config.yaml
dataset: "aerial photos of the United States (SatlasPretrain)"
train_examples: 203450
horizontal_flip: true
encoder_isotropic: false
encoder_drop_path: 0.05
decoder_attention: false
optimizer: "soap"
max_precond_dim: 1536
batch_size: 64
adamw_weight_decay_other_params: 0
Rows from block 6 of the encoder, named by matrix and row number. Rows with one number belong to one neuron. Each number is 500 + 40 x the weight over its row's rms, rounded and kept within 0 to 999. All counts start at 0. Numbers have three digits each. After the name is the row's rms in percent of the matrix's.
# fc1: MLP up (encoder.blocks.6.mlp.fc1.weight, 288x96), inputs 0-95
# fc2: MLP down (encoder.blocks.6.mlp.fc2.weight, 96x288, transposed), outputs 0-95
fc1.186 158:446449512484551497479370511471438459527478560553610476506526503488532500526516528466509523582471476491489489477468568503448559481488536496535509501516472556529512492591512472512526572479500505452495465436494583506463534527513518555483544467516555504536446607534472527509513535545524499486
fc1.187 120:487475539504483580462381547528486540457486518474539481456572505543483488530491456571561452611546559521514452488473512515419454504535430485565513421563458524490513524482431433506507490540503502469527477481472528551547468467522516457485516479523499474557483508481482448536524511504489556458
fc1.188 108:511425508468459544485495397498439478514502564476495494509550479496502518498467495472501559485468517537476376483594567498483523439666435593506541503467460504471546514552496497512531496501481502447531488504455464455536504474528520500523508519484471469534488483463524523489493498551467542488
fc1.189 088:502572545485480500455567480542484534422532432513476450549483549531492534523476501475581447472565512513533586494560504516509477494447513455508544469490520481439474502565561511436545520509452511467463471536533538474580513455536473504590581527490513479501447495491476531493558454492541586485
fc1.190 110:496400555467520472493467552434613469493490568541484441505527505473561536520481485512453493450499487491504483509504378533458551553406547544562481543553536550542532537524598491494513521499517486467464491485510463467540479549482474512506537543486487458492524520556489480505577509473469489491
fc1.191 067:528529438560540537528509500556442555490598481494505476440471511542499532547496485458511535516438589496545457525512448453572454438479402550455524451472512505509512519479449535489523546491529510511547471447513419496415513527503527550521556492462541580495527523477500529487525511498487482421
fc1.192 107:540526421508550476477497468466521507487543462506419489525497517483468515459458491487504498477510520484477464488417547504462539589603552491530590564481513446623500562490449490542525508514447498517538516537527540529514516446467507540543486556504515576503504450520531437507572530492451461520
fc1.193 104:482498488484491436519428495548511546520463419450504516577417476493480516488505510488528529532489545526483497487499459416531513456531516522521556416394487504474548506474456465428510509548548480473524490477478429486429480510459577500494524501514527444547491535508480534516575450487578458416
fc1.194 083:487547510434493551501512458512536542530529537548502435540528534491450548486423489479500445482535474526477527523518573532468455457521529529606473511502555471578495558518515458513492508516476508438516543442472581413623507471494486509493488520515537518502482553550520486470587494504503514576
fc1.195 117:441466503501538471522496481501471469497460469519474501561492511502437377544457530524536578497470457494492390549569538532474497487462532528447480497497527479566434456539535547492503499531474538487501442525548460517456491515524475563553538539495525502553493417449564519509418462492472490570
fc1.196 097:533555458507461529512606476493497579548510581449446521449546486483570438476497526464499479491538556552483530491449510502563508515555482509504446465537497501525443525426508500434487479472483495605485490525511518492473520545512519504542516422534468522446450438490542514460418532508489457428
fc1.197 059:470484612515553510494506532433479497494509520479499451518481499451517557492499463546501557493502445528499455523480503597399557561529526488472536507424492478488524494540549518593581543433517533513580536520491452492442559525466482454454492472500454550419497470492494475500492488544477483537
fc1.198 065:505479481512528491542531541526480540503496550525429469523396519517505493557566506461488557427535549487498530531519440540471545511552515527505519468461517447475449508547431541538573378484488539525505453540473505485497513505484550471490514574448459481491432432473538542489496446480478552579
fc1.199 082:471557544412525467485572516469485497541535421479446469503490525469506520498516516497544478547503443476490523499528431509518515552492494510551487500479438544479464447475551541503376496516546539478463522478489439463498481462500455464454505422561543549513540454571494502479590474506488543400
fc1.200 107:516478534436468407544489514495493495504446428517560544491492519528447490487507505446432472452561528381530496465516497464493542533548399467526442460552557470430514476490480539502536498461499516499495478524472477501469558503500519545470523522357508512504515535509559498557510475541529461499
fc1.201 092:430431502522505574505502537501494493461367432505512545545443510476472535481465453418474609450484494515463480458495499483508521430473517483553462449446506544547452471462541514466522456511494526571482447525531498518492470472461548552512549465574544469497485493522523482484545492462543488441
fc1.202 065:590534434529501477503489501507517544501468410499489487504480409484485524429487536457542580522494468479479468439427484511483528494492510524514462531406578519462514533557536457500468504497492518502474477463536495593521514518479589494484474429470492514511469463521468510471399526483425454569
fc1.203 100:486508546493485513537576536536442496539529525440500490478444525549501466492495513506615560448513471439430506462566523484614521480543527529494531475478449465534505468575461513502552500494456470476471456444452566533513522549530512533557524394491555459538495494455494531496564506483500508475
fc1.204 100:559422562549498547477658482505483474479518460507401552506492555514569508485559515468477500443543514478449519464539560471538498453544563584491502506450496566537515490458495479520528516497452463537446461504486500475514518472501525454462461496519508555516499503536538514471505566467534516560
fc1.205 080:552401427557548523511475462564472543430459515588560444514510524457521450463501475444515483504518530452502547462448574507481517567550477475514497511481521456510523548443436502477481504485470501562460467588469489511493546450439492549568510514526537504496436544451554486492497495503489558513
fc1.206 084:503482489520558487574465544568523509463543425455475521455525517479444454560500469513472520498532496464558487505483487440499461472503489518459510440491526452518588494477555586505477494456485524457501490488495462559517451442473485542471515429494540577474484459484601503487446447515551432401
fc1.207 139:519544498523517440484462484478508566501436447484472574544508407526505515487451502550499511512485543563490597466535492496513493472523541539542613439405508478489501505474450490483519481556518451501503538487451480488618505487529521486468501564513550494474499453509440469529552473551453561475
fc1.208 085:477455529444549492492434564459515546481433548517459439502498450488505489469501478524535562398509410539471468515501513603487549476493540542554475502513535477560494556586490563499486546531531541428529509546497507436504461487461498581535472549492477459503452503519552504466449511493520479466
fc1.209 082:517497478587525550472470530475536529494569554559503487515572460509486477520507532544516546523501543437479472560542427479595416519518512526450478504492501490429548522476520488527489574538470489527544473428528396543521543478559547481469541499506462521500475533540520532434531440499510567523
fc1.210 129:465444494527611553503584471473463466554423557448465450522506491495549484479537433510533492535459543481459503478495496481526444468493480504520508575485485495505452513496507509594593494454493457522502464560531495449455487520478504447557516499459572570452516523495450459547482531439546544497
fc1.211 116:465501548522451508519570522472528419539467569517497497468570551457508500484499469524452459481522458502445574478546478524573538415507585544596526495525495506533499438536439516501537530547450525554513495541497542478522470480525517536539492543532450546545485541521564458512586455511503462462
fc1.212 110:475420491397502507498453525493455518564497447541529496472488504510502448421509514410452500482633486545517533479494412568523425545517450449511498480423580492482527557543448495528549467507532511523475495510507480488496493490529473485491462543521444541499513535423481495510479517512480517443
fc1.213 071:485523547397487461484494502465486490506572497544488484511510425440565504524493453486460542500493501492522554519456492552469548553443527527555445592516456494515511446581513521545518559547467439434501545486447485475567557536474473462491480543484472497479452478530425481504480538504475564413
fc1.214 065:552455487516455557482544469490535552539433514528479457487614490499519507493515580508494480499561515505501590543509527523541568499504490534470419495562508554441472549397447473590544493503514463518527513500504531500498490466520483498449521536528538559552508433499482528519463516530446492413
fc1.215 088:497581541481479501505498553450512507542627542460453528481537509490563488534501608513505595492545507545499513538489497500438514484572463498523514561483515452527514537490571514447518513495455519536533597474451492479522485507525441499474518546553479473497390531555463516478549487520494485534
fc1.216 100:517498524445511559441586450533517449490492499446496534529454421493469548530527511427515459465516557493581555526496593473503469519536527537494519516516448513529465479483453550555523447522449548542465426483462549498586500474486459520503532536450495518538473483566582531528492498512513456571
fc1.217 105:543515500442516441502475467511458526554513491470496475517519462499491577482526508484538450486574472470493474550438475457470495534477471543643473529571485534446488506555490469458563562499522506517525589507480526516604506500474540467511522454493520514512378498502458513485463453487493453557
fc1.218 065:554469429544460539490506490449437525486504567512528504506495556525539542440530490506466411519538445519483483499542504460509486535497489494477541520538570456466515385471497547435564481432506435520452476516491492520497566498570437485489512547528522526521498505494521457558597403497495538518
fc1.219 181:562539516593539581496554499492508455527512562450531540563513604459457512467535510551465409461485475532519522560490510447527526593513459534504509540477501467428501464472435452525554577491481512502539481491512488472480494523529491493545533464496494565445547514488495480513566508529464445552
fc1.220 111:504510464460463511518504618438559526526502472481492564555518538517504501509564530528501457507490474535522603486496449493482507399463522500479537484484514460487574530540439499544530469534510488534504432452457591431527491479526544481542514504538516495449509508438437471479591503427495506546
fc1.221 083:539486454563494509539502447515452558470500473506429485457394524498521432466536476568561558540514512515458524492485475489565535482549536488534566480497548500439571453497484463600479536457550502429500488552514428495526443501464549477507480430450439537465489463525502508470540512463484503468
fc1.222 099:475474553472549510494376513491428498502495512552448480446492535538477451480543487452393537481532456479501546542455466465594421427469479529526483418504498502419476527511539503533488513572502519443507550476546481515511528544525508469516519492571416544513547520501496486500461503495465513514
fc1.223 114:564482542459528526495508465551419475507452491449505520474488494459517395505518516576508509455522415536504493565506522439476580505431432494447474522524453574544472511462468564456552552502552528532493485495536525469453484492506475587428453526512438479504483500480505494507506490465533412479
fc1.224 113:491589538487511461495561478454465510485555566507569419523536502489448556447461490406477510585519531523521474472579499479430456491505477505504555437531477503403506510567478590560468482476507463492500525542462437463515481465489485464514430438476510489450517541502527537485483490526504505479
fc1.225 079:428528491465508526516447525504504517503498481562491494541459474501573532524453478427543514559490513551462542463473475473558466539545551534599501498524447518461528540486409580507505543470462484489465529459467460510548516535460513507557492421444503448496470468497563422492478502592438456504
fc1.226 065:550484567584497537500483537514466553551397480567480496439542560475501521515446424463500551485472467540491494525455468523500449505479448445436554547495505557540526494520489542490571490538447487432444579480512491558456496478518513555522465528502493520529541444441528515548427469467498497487
fc1.227 085:505472437534480459503467571486496526539529568443467480462502499526463460412513491481508482447481560530482535574512525503449502532552460469466483459533542456587468492528498486467521519504512513516477338470501533504471543529532517453483523536479491512549540449551611503485477513582487510518
fc1.228 139:541439502553501487475481541543490475523495490469522488597527485459486489494531505512460465474518498496491474548490501498465486432514562481505525501514543466355518440545510444489538519446457545532501610457534518482539499456505484562417546414499521539543514443479455510539530548426489484553
fc1.229 073:444519474507515536442531527517437464463501559483484481494534491580536547484420507506501506552470529492475496516524478451480452468543527477581515525475507491430546458512513519438524567603502523565498595563516544546507526509500511444468507566420492492500538545511485472524601487502481470576
fc1.230 120:558525452573508551500452413452496499482547516492435510507486523489479572492428495494501509505507491438488480496516453496464510508555535456512474566506482523447539525436455474403454411540472451470498461480472440478534498478531497507494529514488505539502426541570549557507565567461451564440
fc1.231 105:473493502495493491479456490501567530501538576481575480554505495539477503496503481458467532526574461557459523537450428488500501333493484482513552552502509499455498492509490420426492512520493492574476494530487481502569512502503509452489498473509497498550530554470577553499568424496587507522
fc1.232 104:447499534473547493496494545537377500518500430463513513514495591470517454533517483576514487511455536475549463531331517481509432557466523552477456468504488512550483450483563442499531547554447491501494516477512520467468515491482486473538479515514484546473545505486568466479507500520435539527
fc1.233 085:511525517512483507536476484479536488483434469445544465523466563494531436516479594557530561473480460433475476431459441514473478538456567526546452486443470527515516486597518467482537457459513479528458470549511565522559537508517510537472466512468444521457502507502553431519387512555453510465
fc1.234 068:467498429484541533475522468479457497518495473517478573521522455470562480514540388525505480549501572485538487545470497465428450522441416467594475495563503410446517469518544537482465513548423503509482532518523464487514572522526498565549492515469498428500550456504527441457486523490501543499
fc1.235 091:495427588447446486498519525536587521474465438402498475493511594575478480501486501486511430481557440532465541495375564445462515504534475478487494440543473508529593543540455475528520552529480481480497462534481492526555478494492495497455496490474507471492544523561469477508501463487474521503
fc1.236 105:536498544545590474513528463541422495506474490523546498511471488516461472498497490519529548512492402456472479474450430520510530516553664612505508491476488484500458455532428480520542523465431475483505487497488538498518476478474491510534490510508575515491531514544537510460588566491522530463
fc1.237 083:531575471524530499442489456505574515518507456455479500490390573495421491486440457456538450527504416539494483484466504465478401453506439525536499473460539478553447529574515444498504506488476550437517449535487463466475513521490470538515568499507473507473495582548481499463454537485453452510
fc1.238 084:542541522502449532546522493514501576537395522519536568483525603550488502521510429417443463470519482539523500523520506410497510506493442503523492459528530577462446535463518532464517518449476516510475537472506520488504479538526555597528521434446452459534510514535491485494507516575551452451
fc1.239 076:463496529468382491533545466537475491530535468448519525511608487492550532439452489429505464497477467518458499533464490540487515504472513554560505481552505502514512536467493371462494528541500515506465542534498552491574494461537501564542513469512534500469566502553483496471605416512531478520
fc1.240 076:514517507501486505523552557530461534486474439504453540446529517510499485516492579451530474541474430498542582558450418459474517533540443497517492492576466441507521476512498581499472516486472495503436526471518524524494507488420569484462560463541498586526439480533489540503377450488455476497
fc1.241 068:471489532509493532504482538414449508460469492461463501472466564468470498517513456509494539504529518558476497486547496477469454552428454519451546480503494555601564494426430521570623450491401536486461538536526506507473463517497470554514417503467461483479509490465528498532442485462464481525
fc1.242 113:536507471511487533484549527511502503451540501472453561499393458485501545537495565495454506467525459481449511413473466436474648471509498537531517456487510457510506524545428583568459586457520486499448426497474519511473495520471462504507484532557509521485457503508442492497579495499505500541
fc1.243 120:502454478460497510553463485475473426422580569490477524603478481565510528473511573547472465490508504485498492461467473500482565469498529588541446517484467525479525519528469489547408502456563422488513454492498499575465505466478516427533577498535469477478503519497445483464566546512507447486
fc1.244 087:485416539537501472511530527553506519538503546477431536469466533482444533499420572496605467514522501477521541526516505507548463464506484436534557486481485434452453520428508505451433463469486493453456455433481547516467550498525527456460531592492500435500511421515553562529534519542502503510
fc1.245 077:449512473517522513561478400513485555479456418446472469496477458543484521502481500481547518559517487587499561503496489495569565482467504490492570476496501507579556508574464497488548498542467510514503495459439465515559457490450497539497553565565507475547456566462517477518470560537441539424
fc1.246 098:502544516505547455511482497514520498485549509467514451415493593522487508480400515428521403582508513508487534531491493556443488471493440507516512548442424538591514511536498476510546486476461529520457526511500433498500488490402494419489470513472509501488438528548442503519427440524495487531
fc1.247 138:457490494483585528540472511455477477568515494503507529435506479471536640477508488568440563490530516472456499500502494493558501507508635477464478489533456502496495547441523556453441492466463562541487533529469514448515479534523522464510535474561466533478515438500521456505492573456476480567
fc1.248 096:532556459484531478509475459488464483453539447536423543451528528526459517475453448469442475496535457479486520483602550533423477459532528500455501490503537470526468497430473456530511418558547542478505439499454455480434495501562492492472517390519471529481463472575494529512524457527454491426
fc1.249 106:517511514499453471508617544591533540547587478478460527480570421478437428458505500479485495481579505474475578500457390518467517528500526522527509549446524451467538543438498447560516444521468511497492505514464584494457515485494513524512513468526496497483443506475541531512490495459548527524
fc1.250 078:547480454491549511471487588450441480490503509557447546523487531476466555496512504533505526520501578474453591499508407545461530492410514521587473471602532510458483541484489512513499507523494502485513484529535614480577493446487502554545489557446491525460505539506535526508474435497503538524
fc1.251 083:445473521449497480550567509510485554516510496522585469472535511505450469533508518385547461481499497448467488524462616544546501426502476520474480544522516494471469391502463489522450484529466580578495545477418539483485463492515478475484526484510485537448595476512525526464479480532505487459
fc1.252 066:463517571558519498528446562484410493516471463585545553483531532495458456536398436486457490564486451569477511464510504473486463538516513458483498486488523490501526457483506562548607509515482530542486493494500440514476439475478456527514501430519481519502521489480452509523469464571453472390
fc1.253 070:466525482443498525507422522472519570499542473441490445473557560476546450487562484538584474570538508531525505510479523535547456509496568469438452480473492507564461524400541495472447465502414566482513471517454464470451453479515465493513491526569413550542562483510516522496507491460469505481
fc2.186 165:473499508517513429499472490506485469478518517488419463514470526503467441429407564542563462515587529453432459505516485446446493458507542491448427501533495512450499534436467455471514518518478481446499484486563475535513529510480445451500509410477534572512475478565441531556530562436481469494
fc2.187 143:566523513485488520519452527453536475555450481484441485481478465459536466524443475465575473516495489532432454546494458484526488552443549465468444520483514536505483509483443453470423556407487487531456438499544466516393492495522456514542399482465466448449538480505500430522481452511486478444
fc2.188 116:498426440485557470405526478457495541474476509481485480525433500526527489411465447562458496461483469488508424493404466558492552454485525426556483530550521514541457480480501493447440580496470453472469498504558467485453488519433510537486471504492550471499455511462517472457481475523571571479
fc2.189 096:521450480531416438429503556525539566495468550454591468481542524481507564468521508566475539424475494479517541440503425446587499528475455456505430526511479523495517521427513484521515528495530499506546447455500469493524519534518471474524580536467519514454444500477470516454523452473563483571
fc2.190 096:527552492484472452620557535502524508549500474536494498468393519531538523456591438453463504521550534489488484559511537519580527463439452492580490507542526461452436473462488510489515502505503498493425480445484417481445571467523476530542522525479467524466493488468449472494494541492558483468
fc2.191 070:568515485554507560492477514500545571506540461489517513438436435500524472537490533538608503460447482473452534563523522435508516443577559485478514505521521503497512522506470513443512533488547485530517523490525545484507524508458524505534602618467457441530506440503526508581498461567523540489
fc2.192 109:469454488497442510467480516502563505520514589511478506529509510437581518556497549520478479586464507507600464430545419488551492503427482511551458559485466488488475500455465514456556513487504560462449540493477541533518510570530541544471508452467469528490501466523514509409470573547456480451
fc2.193 119:459468435506537516464533547441502537461493457527515486530460481543559483536456502542482555554479496470411476554518448448508502518656531550467533442492495529549489508480486537483540535445458553553482449514466511537551495486513567487572539492515433441508516502488457495498524517524542540564
fc2.194 077:511554501489498489528519509499558464487519582453476523493564493441478514613477511521440458496550521472530491511520502489529474534397440533525442526530521507525487409484463461497580561429473452505486503483474512524485513523476542485476441418460443484548460510542522490401496539471424516470
fc2.195 108:546427489517530547509444473486601538503490515482558473512605498535502522532549431599507576459481537525475495485447498558525503453499516471529483465530537466452477549490541526466437535492492422547436476474560456493530474508521537462484509569494554469539434459470451478520497494478536499439
fc2.196 095:529487509477538503458493520500503467471437542552406498511474475508504481451463530434519456479541480508416478521450553525447458422423526447569564580481446574498477542456482479465489483534514456481479558514564466461521551483544481504485585528512514528488496443526478590515554476500533513538
fc2.197 057:516466612511483530511495420514468522487542470518474478475437534539522531466568525539520440393482542498587446458467537525514502502515465482472529500451455469503485433532540530559539504468517502471493484492480457512536467478493565416519465517539528508522487531514439479414490382549494484475
fc2.198 060:607536490494537480550627511476481559556433506513468516485507495522506537457467463521486498466496560578545488507476500486486482487511447444502457497531514560546418537570491578554454530482512477542492467534482433486479531478500498555497482522438500539559471440495484399488474502489508478435
fc2.199 080:472568530549418488525445470525440493523499495483514529448510505472495476504468465497463507448455495496496469538489466486539517549511558511509542483503462489484584543501451473513558439504477513524585476519450580496502491453437505526550498453523448453473567599512415522457498542491493442620
fc2.200 102:567456554475522514443541487535494535550508466465523477468460470372488518432460493513463555505448503475433539470584472482497532531502458474481476499474509557422491537560462436491462433544516442538518490541450493558486500427491443454497459516463540477429554493482545488498493458517469494552
fc2.201 110:443554416473469376492530542507489481481463448549440481526513440491496487458492496411500548541525511470454510510506544410447504490523540480483492406494522469518438496454561476425504544489470493542504514464520433490558514532499485467536551507434457460465490455512417525509465465472520516493
fc2.202 060:464472470493564504463583455502490542487552503577563546606493538586489489515517519528461483549489486521513474460436581560406505501454512487506507524566501526457506546514499514568493463529474536494489549481532541533512536539465568444542500546488532505525486492581515518571509533451553549501
fc2.203 097:543504481481469460443470491524530489480489552466473468530496524477481528475432550616448499571473505488514516522498460502480580542553551477485448429553472533501553571409498519503593540484463489573460485456468567504523490468499495452546529569485499518478552455504523541531507443444557486495
fc2.204 085:514566485509531457510490555462521464508428524482370478516458566493520487488395527498506446507538462480482437471520493492437480575462535456464492589463527501505503497512508503448494564502487484486490484492568473586454477422483444507544449481493491532539547522544533472518497444565513477442
fc2.205 072:433554549536534516437571483565521523467569543495463465514450473440518463543530511540471556496459458497420497464563495468404451471415561499466486550433500547546545519525489458469567544545509467462429483530471533462523523466481509473509514479518478489468497474459453523433491492487451539481
fc2.206 086:510514493507467597505529467524499486515538405497493509434485530515467449424494432503593535478491498503491561506488527506569527440549544471513453455402510485505514544525475469533503404517545483514530521508498554539545437429486480511480536546527489436467533498468471599576528474493499522517
fc2.207 123:539526490460534496490532503485559454523455514468495537570445446470473505495501495446495426576536517488419526493544459509444567547487492528483479556500510485561500533439526541510483488501458568533539500560539464475487485524552544552527497383569462497452522526472503502450455433541554491588
fc2.208 083:526497507499475497540553480484504442505517589454457522550541505533478532543593425518493461582478555499502524475451496526442471478505393459550494438490556471487444453495539567500483529511491463583493501445504452522524522505464534505513474525557544479505382455542513461509485551454477503518
fc2.209 074:560491582511504597456446560502534521520483457562424495458529530469500451518486535429531495494416513506550524537535458475577528521553532442545546621451469482512510497542480585443498515495534453568523468480464518520501485538514501482478537537501545518514522560451528479485533472506482485524
fc2.210 117:492557492441479488558375545528489485512508500550430486558487519444528538474528545423558442444503555480506507486556501495531488455479453460482453550491469473537547512538529513494562508455476456458527549499510560510471505484490573547511576493485442517502505414557468474538490467541572506449
fc2.211 097:481498463493487398577571471469439465516498557458566520510549486573498543494482455498483468525531519506477462486496473519462481434493490472493494431535521434497493471468506516473522486489521448418469606422558482550553524518520492532537538492527497464511441579517592527519493523530556472561
fc2.212 093:447426569504553489493515452466523523490589481463614439495451513474543409530520524534524481461508481484503455522523494555466501485506520510486490456512495505490452455494438417559458432539481475517537429537508587505487448442456434480464502516480514491439503506431524530505541522558453512511
fc2.213 060:485555536408516459503468454479454510497549571464555498499526498488495506455510453459475436388463548495555470512497520521523476540455392488512477525463438501519465476449515507530615470506504517488513535487503511516516481531520456480523440447549494570486484542477535474500489511573499556604
fc2.214 062:527461515515556519428482504440513484528528479453576470516507472520530464407524527409487493437505498503462490495486518508434540498522551503470550559500533566431450509531510494539488471547492398456503535523499546540508507492489524532531457550588564519490460494549537500610465463542486437473
fc2.215 082:611422473545440521535535519520477454519531507507488436523550540535508504494472489448473469491478519515427516541447513462504502528503524534499514544543480490544512513555509632515529487507519478508506538500435505498469567485572515486543565492527484603562481517542615506500563537502507516471
fc2.216 094:544544523466556477450515483503515447578447498554449508482537498475514464483489526514482559551501494528564504503481490547476440485398538469468514575519545544488490478544501359496463516523491482524513459516519499533463479587500539517424464471421540523551512428550476441507542517528465494464
fc2.217 097:465496528474571580498576450482574465482526552441485585552619524509473528488529413543466482474519528543481470515482517533535505505401468542547535573516472516573487455483454487550529488465468456540489476469522530431496521464492526541547499518511524495489425497489520529469481563501491510520
fc2.218 068:471502485531525495526571536518484482441557484514535554430406482458472515487461512500506445455467441534515504524529501524439501455473467562492467521458468428553505474490470518421437472523516409463460517495486510400572490487472470468494484533480489591545576533544528425542498461470511528491
fc2.219 185:489448504566484505531534488520486491549566542453494516560503550518457555524533479433490461486499541486490503501541453546455446466468546500438549475517463437516465451428519585469535524471516528431436469445532510506525570458513510489545508486454489579565486455551530482456467526578569497564
fc2.220 097:493443553496514504502512531495497457466564449444541484522464506458496513485489500473534562514520487499485478468568511498511395461515554517512527483508542495559450477403466450525528536537479491493531474414449461504487497534475541500521586537501502530524548456500502453374392486579542504463
fc2.221 071:551547495502540475536522516493426565461505477500471529482411464566482492523460497452447448462457560507504508523499584474443537542505566463524488458495448519564533578541512576558537525501501591516506515558449534555574474471552544452522516450501506489507465539476478541478524484450552498534
fc2.222 109:486501446535473492500470509475513478473438493447545427453503514576499466511511526517465521535534473471539478663525516537437498488542543468519474438505515475493483497514504472529528473488504462533524529420491528528548432506441407467494515555479512396473479555503540515474567535453480475560
fc2.223 117:472436493530558485466574437509456505550590449435553530505488497576497470510557467517504519522492530529424472468442528502461538470553530510479538444492558465514551503483475509505492512495508475504363521488482488527547559474581498526484438507509476563546452495489538451556464516523512558455
fc2.224 128:538473561499506566459509471441503585491471509520508469523572496489495482546556471548538441459504428489516504484501479523551519483428466527503479504465535483516479546524506484520523477561522608474577430545501491489470438538534490560463508529524477554564590543442466581506476523469453563475
fc2.225 074:415480515463492563502584511511544557524493460425546482518482478538511530467466450503473535452470512516453496570463522482491516454449464498520494534581410527463514519488509457507534455512463565538499446577472464511522531392455541528529496475507455482512485481467549550458527554522523549591
fc2.226 066:473449457493476527479469436486501551587570475523529547514456553511507435518470470507501471444460487466530492475513492514487477499490447549546486524476520463558485433515540451517422517542520488588467438519576503494515479437466534468572465552557546505459438552466484506538513561479570518415
fc2.227 088:504455548488541583529536557516534446525525510491526532501494500467534593523461481544456551461447489485540544491502425454450576502507438605495562477530523592501459578520469503496469468491479498559536527496465500498488518543493525544544563457477544457459511459553539485489505474506472593473
fc2.228 137:447509486517528419520532472479486496426416509455508534438606414503462462475439495468495469501467527518462529563508425534457527479424509469412534519492527506551447487470510479468466516497503477431445501493531508465482572528563508555550520499532534485515406509547464504513503483556486502455
fc2.229 065:475471521519452472521470504468562573477545486534490452512508480409515504528476515464478452460441505449469448503580509498537469505465499466538523602476472528545528450472464599460445510488526468462512496490502437490493495528544451576502530471487382440538543521452520532464542456449503529450
fc2.230 116:513478420524499524457541584532548458487482480493493458527452480453523477509513509472491525531522466494499539455516442460441525538553433590534523565435444537443465532521481504480503570475476504515553482414487433464497468508476450542480501510418445476482523540501480534562502493529458466614
fc2.231 093:522447496466459481531500518531502445412499519528527515515546431468467499523455447564418545465537468445436447527557487535474466438452514572521536466493505538542475436506477586471484473542539470499474527477484465477502476625564469506518529481468420482530500525475502467463515493452568495528
fc2.232 110:487545524513554569491511498486569525480512496428592459459521581488526499564593477515521468551489487552551483460500537513524478481508472446507538464447485491491562557509481523496543467463576501544460506539581493519527418426614451522498499503498524467488488506536463560484525439502502524460
fc2.233 084:532546466431577591494461495543511529475513498536501485543536559543544543509535476570529567554497500472561573454523543535489501532422501441475523510474513487492542528550485490532504486546533578469470488503524498552506512507586525497419500515516511485542483564527599504501418447436520502499
fc2.234 068:411528598377539533495464494522524540505581426463491482523502490480554467534517510446437537523536506543531524508403496556526462465446484513563504461485504459507503542466466475491436498550456497513541507522490424446490486493495517521477539457477531509544489468488511476427553558422489507511
fc2.235 081:472541516479503526473456464460500487484488523420491492466467523543492431521496483458485512425504491501474525484483474449509416515520500481562564444440519472458491506483458452422509493487505479525440499552479560575494580472547499574473493443522523559542541512567514360528507501528486421474
fc2.236 105:513589509518507450518448473524557467540516493495505448519508552502495521502459446519474468602514503448524501444495522490419500530503486444449445510531495504527518582495543526521513522448557594567469508434548455506556488488556446521485499504475502514523531545528480518424550401489559464565
fc2.237 092:565460551505543512495463527450460520436492563459550543469455511535552531564525483479550549447544501550547519482544560460519465434522557500532524473530555538497463464520509516529528513472520493511559515501475599542488552528477533457413573573466551502535478531524551489528481547551444553506
fc2.238 079:443513504456477412459561531489527517482505476495562485425494424479501513459445465451379544597487515495457473524498459422503491479513526522550465434499495480463440443486527499487398466529513570526539485551477494526513508437431474495492499543453464464498502479485528556525491538473482455488
fc2.239 071:453493474428511502518485528488525495468457455507520593545533467460497555570479513525407498502531519504484457544473438507532437508447516468574599490488466478556525454420455499415521534427434462533460456515488514496501556532499540480496472510566495479515511563515479470495429541463513500440
fc2.240 074:513454534493481502467540486480493512568534454486466484521546523510457500422414583484466477453488502538597503525489543533509470497453483439566532524521485566449535502529478434515469406478494501464542535562550553468513469462419551534524526505526489523468501501552536598514518495534555568502
fc2.241 065:444469495469509494439530506478517600464462459469520463425507522476529498508463435554540489467507513450513470489524514476521546484506415435485533543517513469525606534588484525501434477516465484490490481467552492468478502428529527465439482541497560524586399471500486522527495454489498520412
fc2.242 108:547560536515498459504494557497429493520508496510433536486477503571441507406442497508576501526472556506483453458548535487459485491456506466438486460566546503510492500459525531455474471614539465424562501510506520469502557409534509452487483513462495542520493456509552517482445501546562560459
fc2.243 132:485554515490462443529454582522556523499513471548483525525492488537543497543540519506524507546458563527507480458546484459466490543515508489463523429534489530561555489538556506516502501557506554624534545445558505519547476507526528497508538471576510438448524544509495604517437585526479545530
fc2.244 085:578462506499467557546453517491473517559563510574499482493517542526473442506449603490425430466508502514549495522465486506450541519557528614498427460495518579503529433478449501502489538471466461512521524484488458519470453513472514494498544495431559466488558514548430475516549475459486513464
fc2.245 074:487508479437472450542504482493536562512521552458507482553513487455447492533482477506507431492512542429476552542576491460469470478499395528501438484560473522501434455453504498504529567460461555512465492498533454499546553544516541524483480493532573529400461531454556454470524481539509554589
fc2.246 091:507475542521471528495508500473465535533469555466538432486574536506510518539458545447508508403565451448511482558543550547522421547491473539560494577516449504500549441503452483520481441497531555591529487543520603505445473527489501544484541509466489566509473546470474467516498487556504534459
fc2.247 162:526471510547513534521506449548475514463562533413517488483508495498496547509546526538519500510503492469445580414506527472531492512548512482506503456458544525402490471554510535482506477497549493541581519545450538506471463558419464507516541551592458506451472520445508571579557491506437493565
fc2.248 098:535494561546501551458588521485527532513487507517499473433506528442454593485493434470528503451510498525468499471486473482498509497564465506546550428471530529470492502447472465506494465492490506432613549456484499492510404481481483458497431459490579440481571460520446592506481509454484525475
fc2.249 104:469417476481447520500607561527519471521457506562505533528456480501461514453504487473517494512544516481439493446456483527572535545570539541512444473510509513448472539533449411494509545480444457538485453507527499511513508560451542489586470476522494476484488532498378515489536515485557569452
fc2.250 076:568482505453463491513494535509481505525478555556448515489526485487461510427518513481462518515521542506533443443499506514578461503404429454593506474495483468570492480537574543466506477536526499481530448486497417452518449529498466473457484498555517454532542573537517433486436519415560446483
fc2.251 092:546512473470541578561489465509506459470510503551429506477525481439490516452458490492501546513484504473511483518554537504538480525440525426557513540497497491548514491509438358509537490546521461530531482499591503544478499523481430445538564509501513409446551510522440548462483514456419480486
fc2.252 069:370500551509467473499497466497517534497522486445560496489483521449489469461466420489573519435486491459479539489527514493559500481516462466487494462462512530471540495431520438507461444466532516578505463531530515485508470433513506476548486485566498501459476539396534631548434514537517502494
fc2.253 065:542549480539619511496504521508536409479470524458537478509497528489555486513413429470505546517495542576549462492550584433448478467442455475494529490479441513462509482523484462465511530470521440488543536488500491488439461589503501466471551457547526428448501518482522497506549501433448483515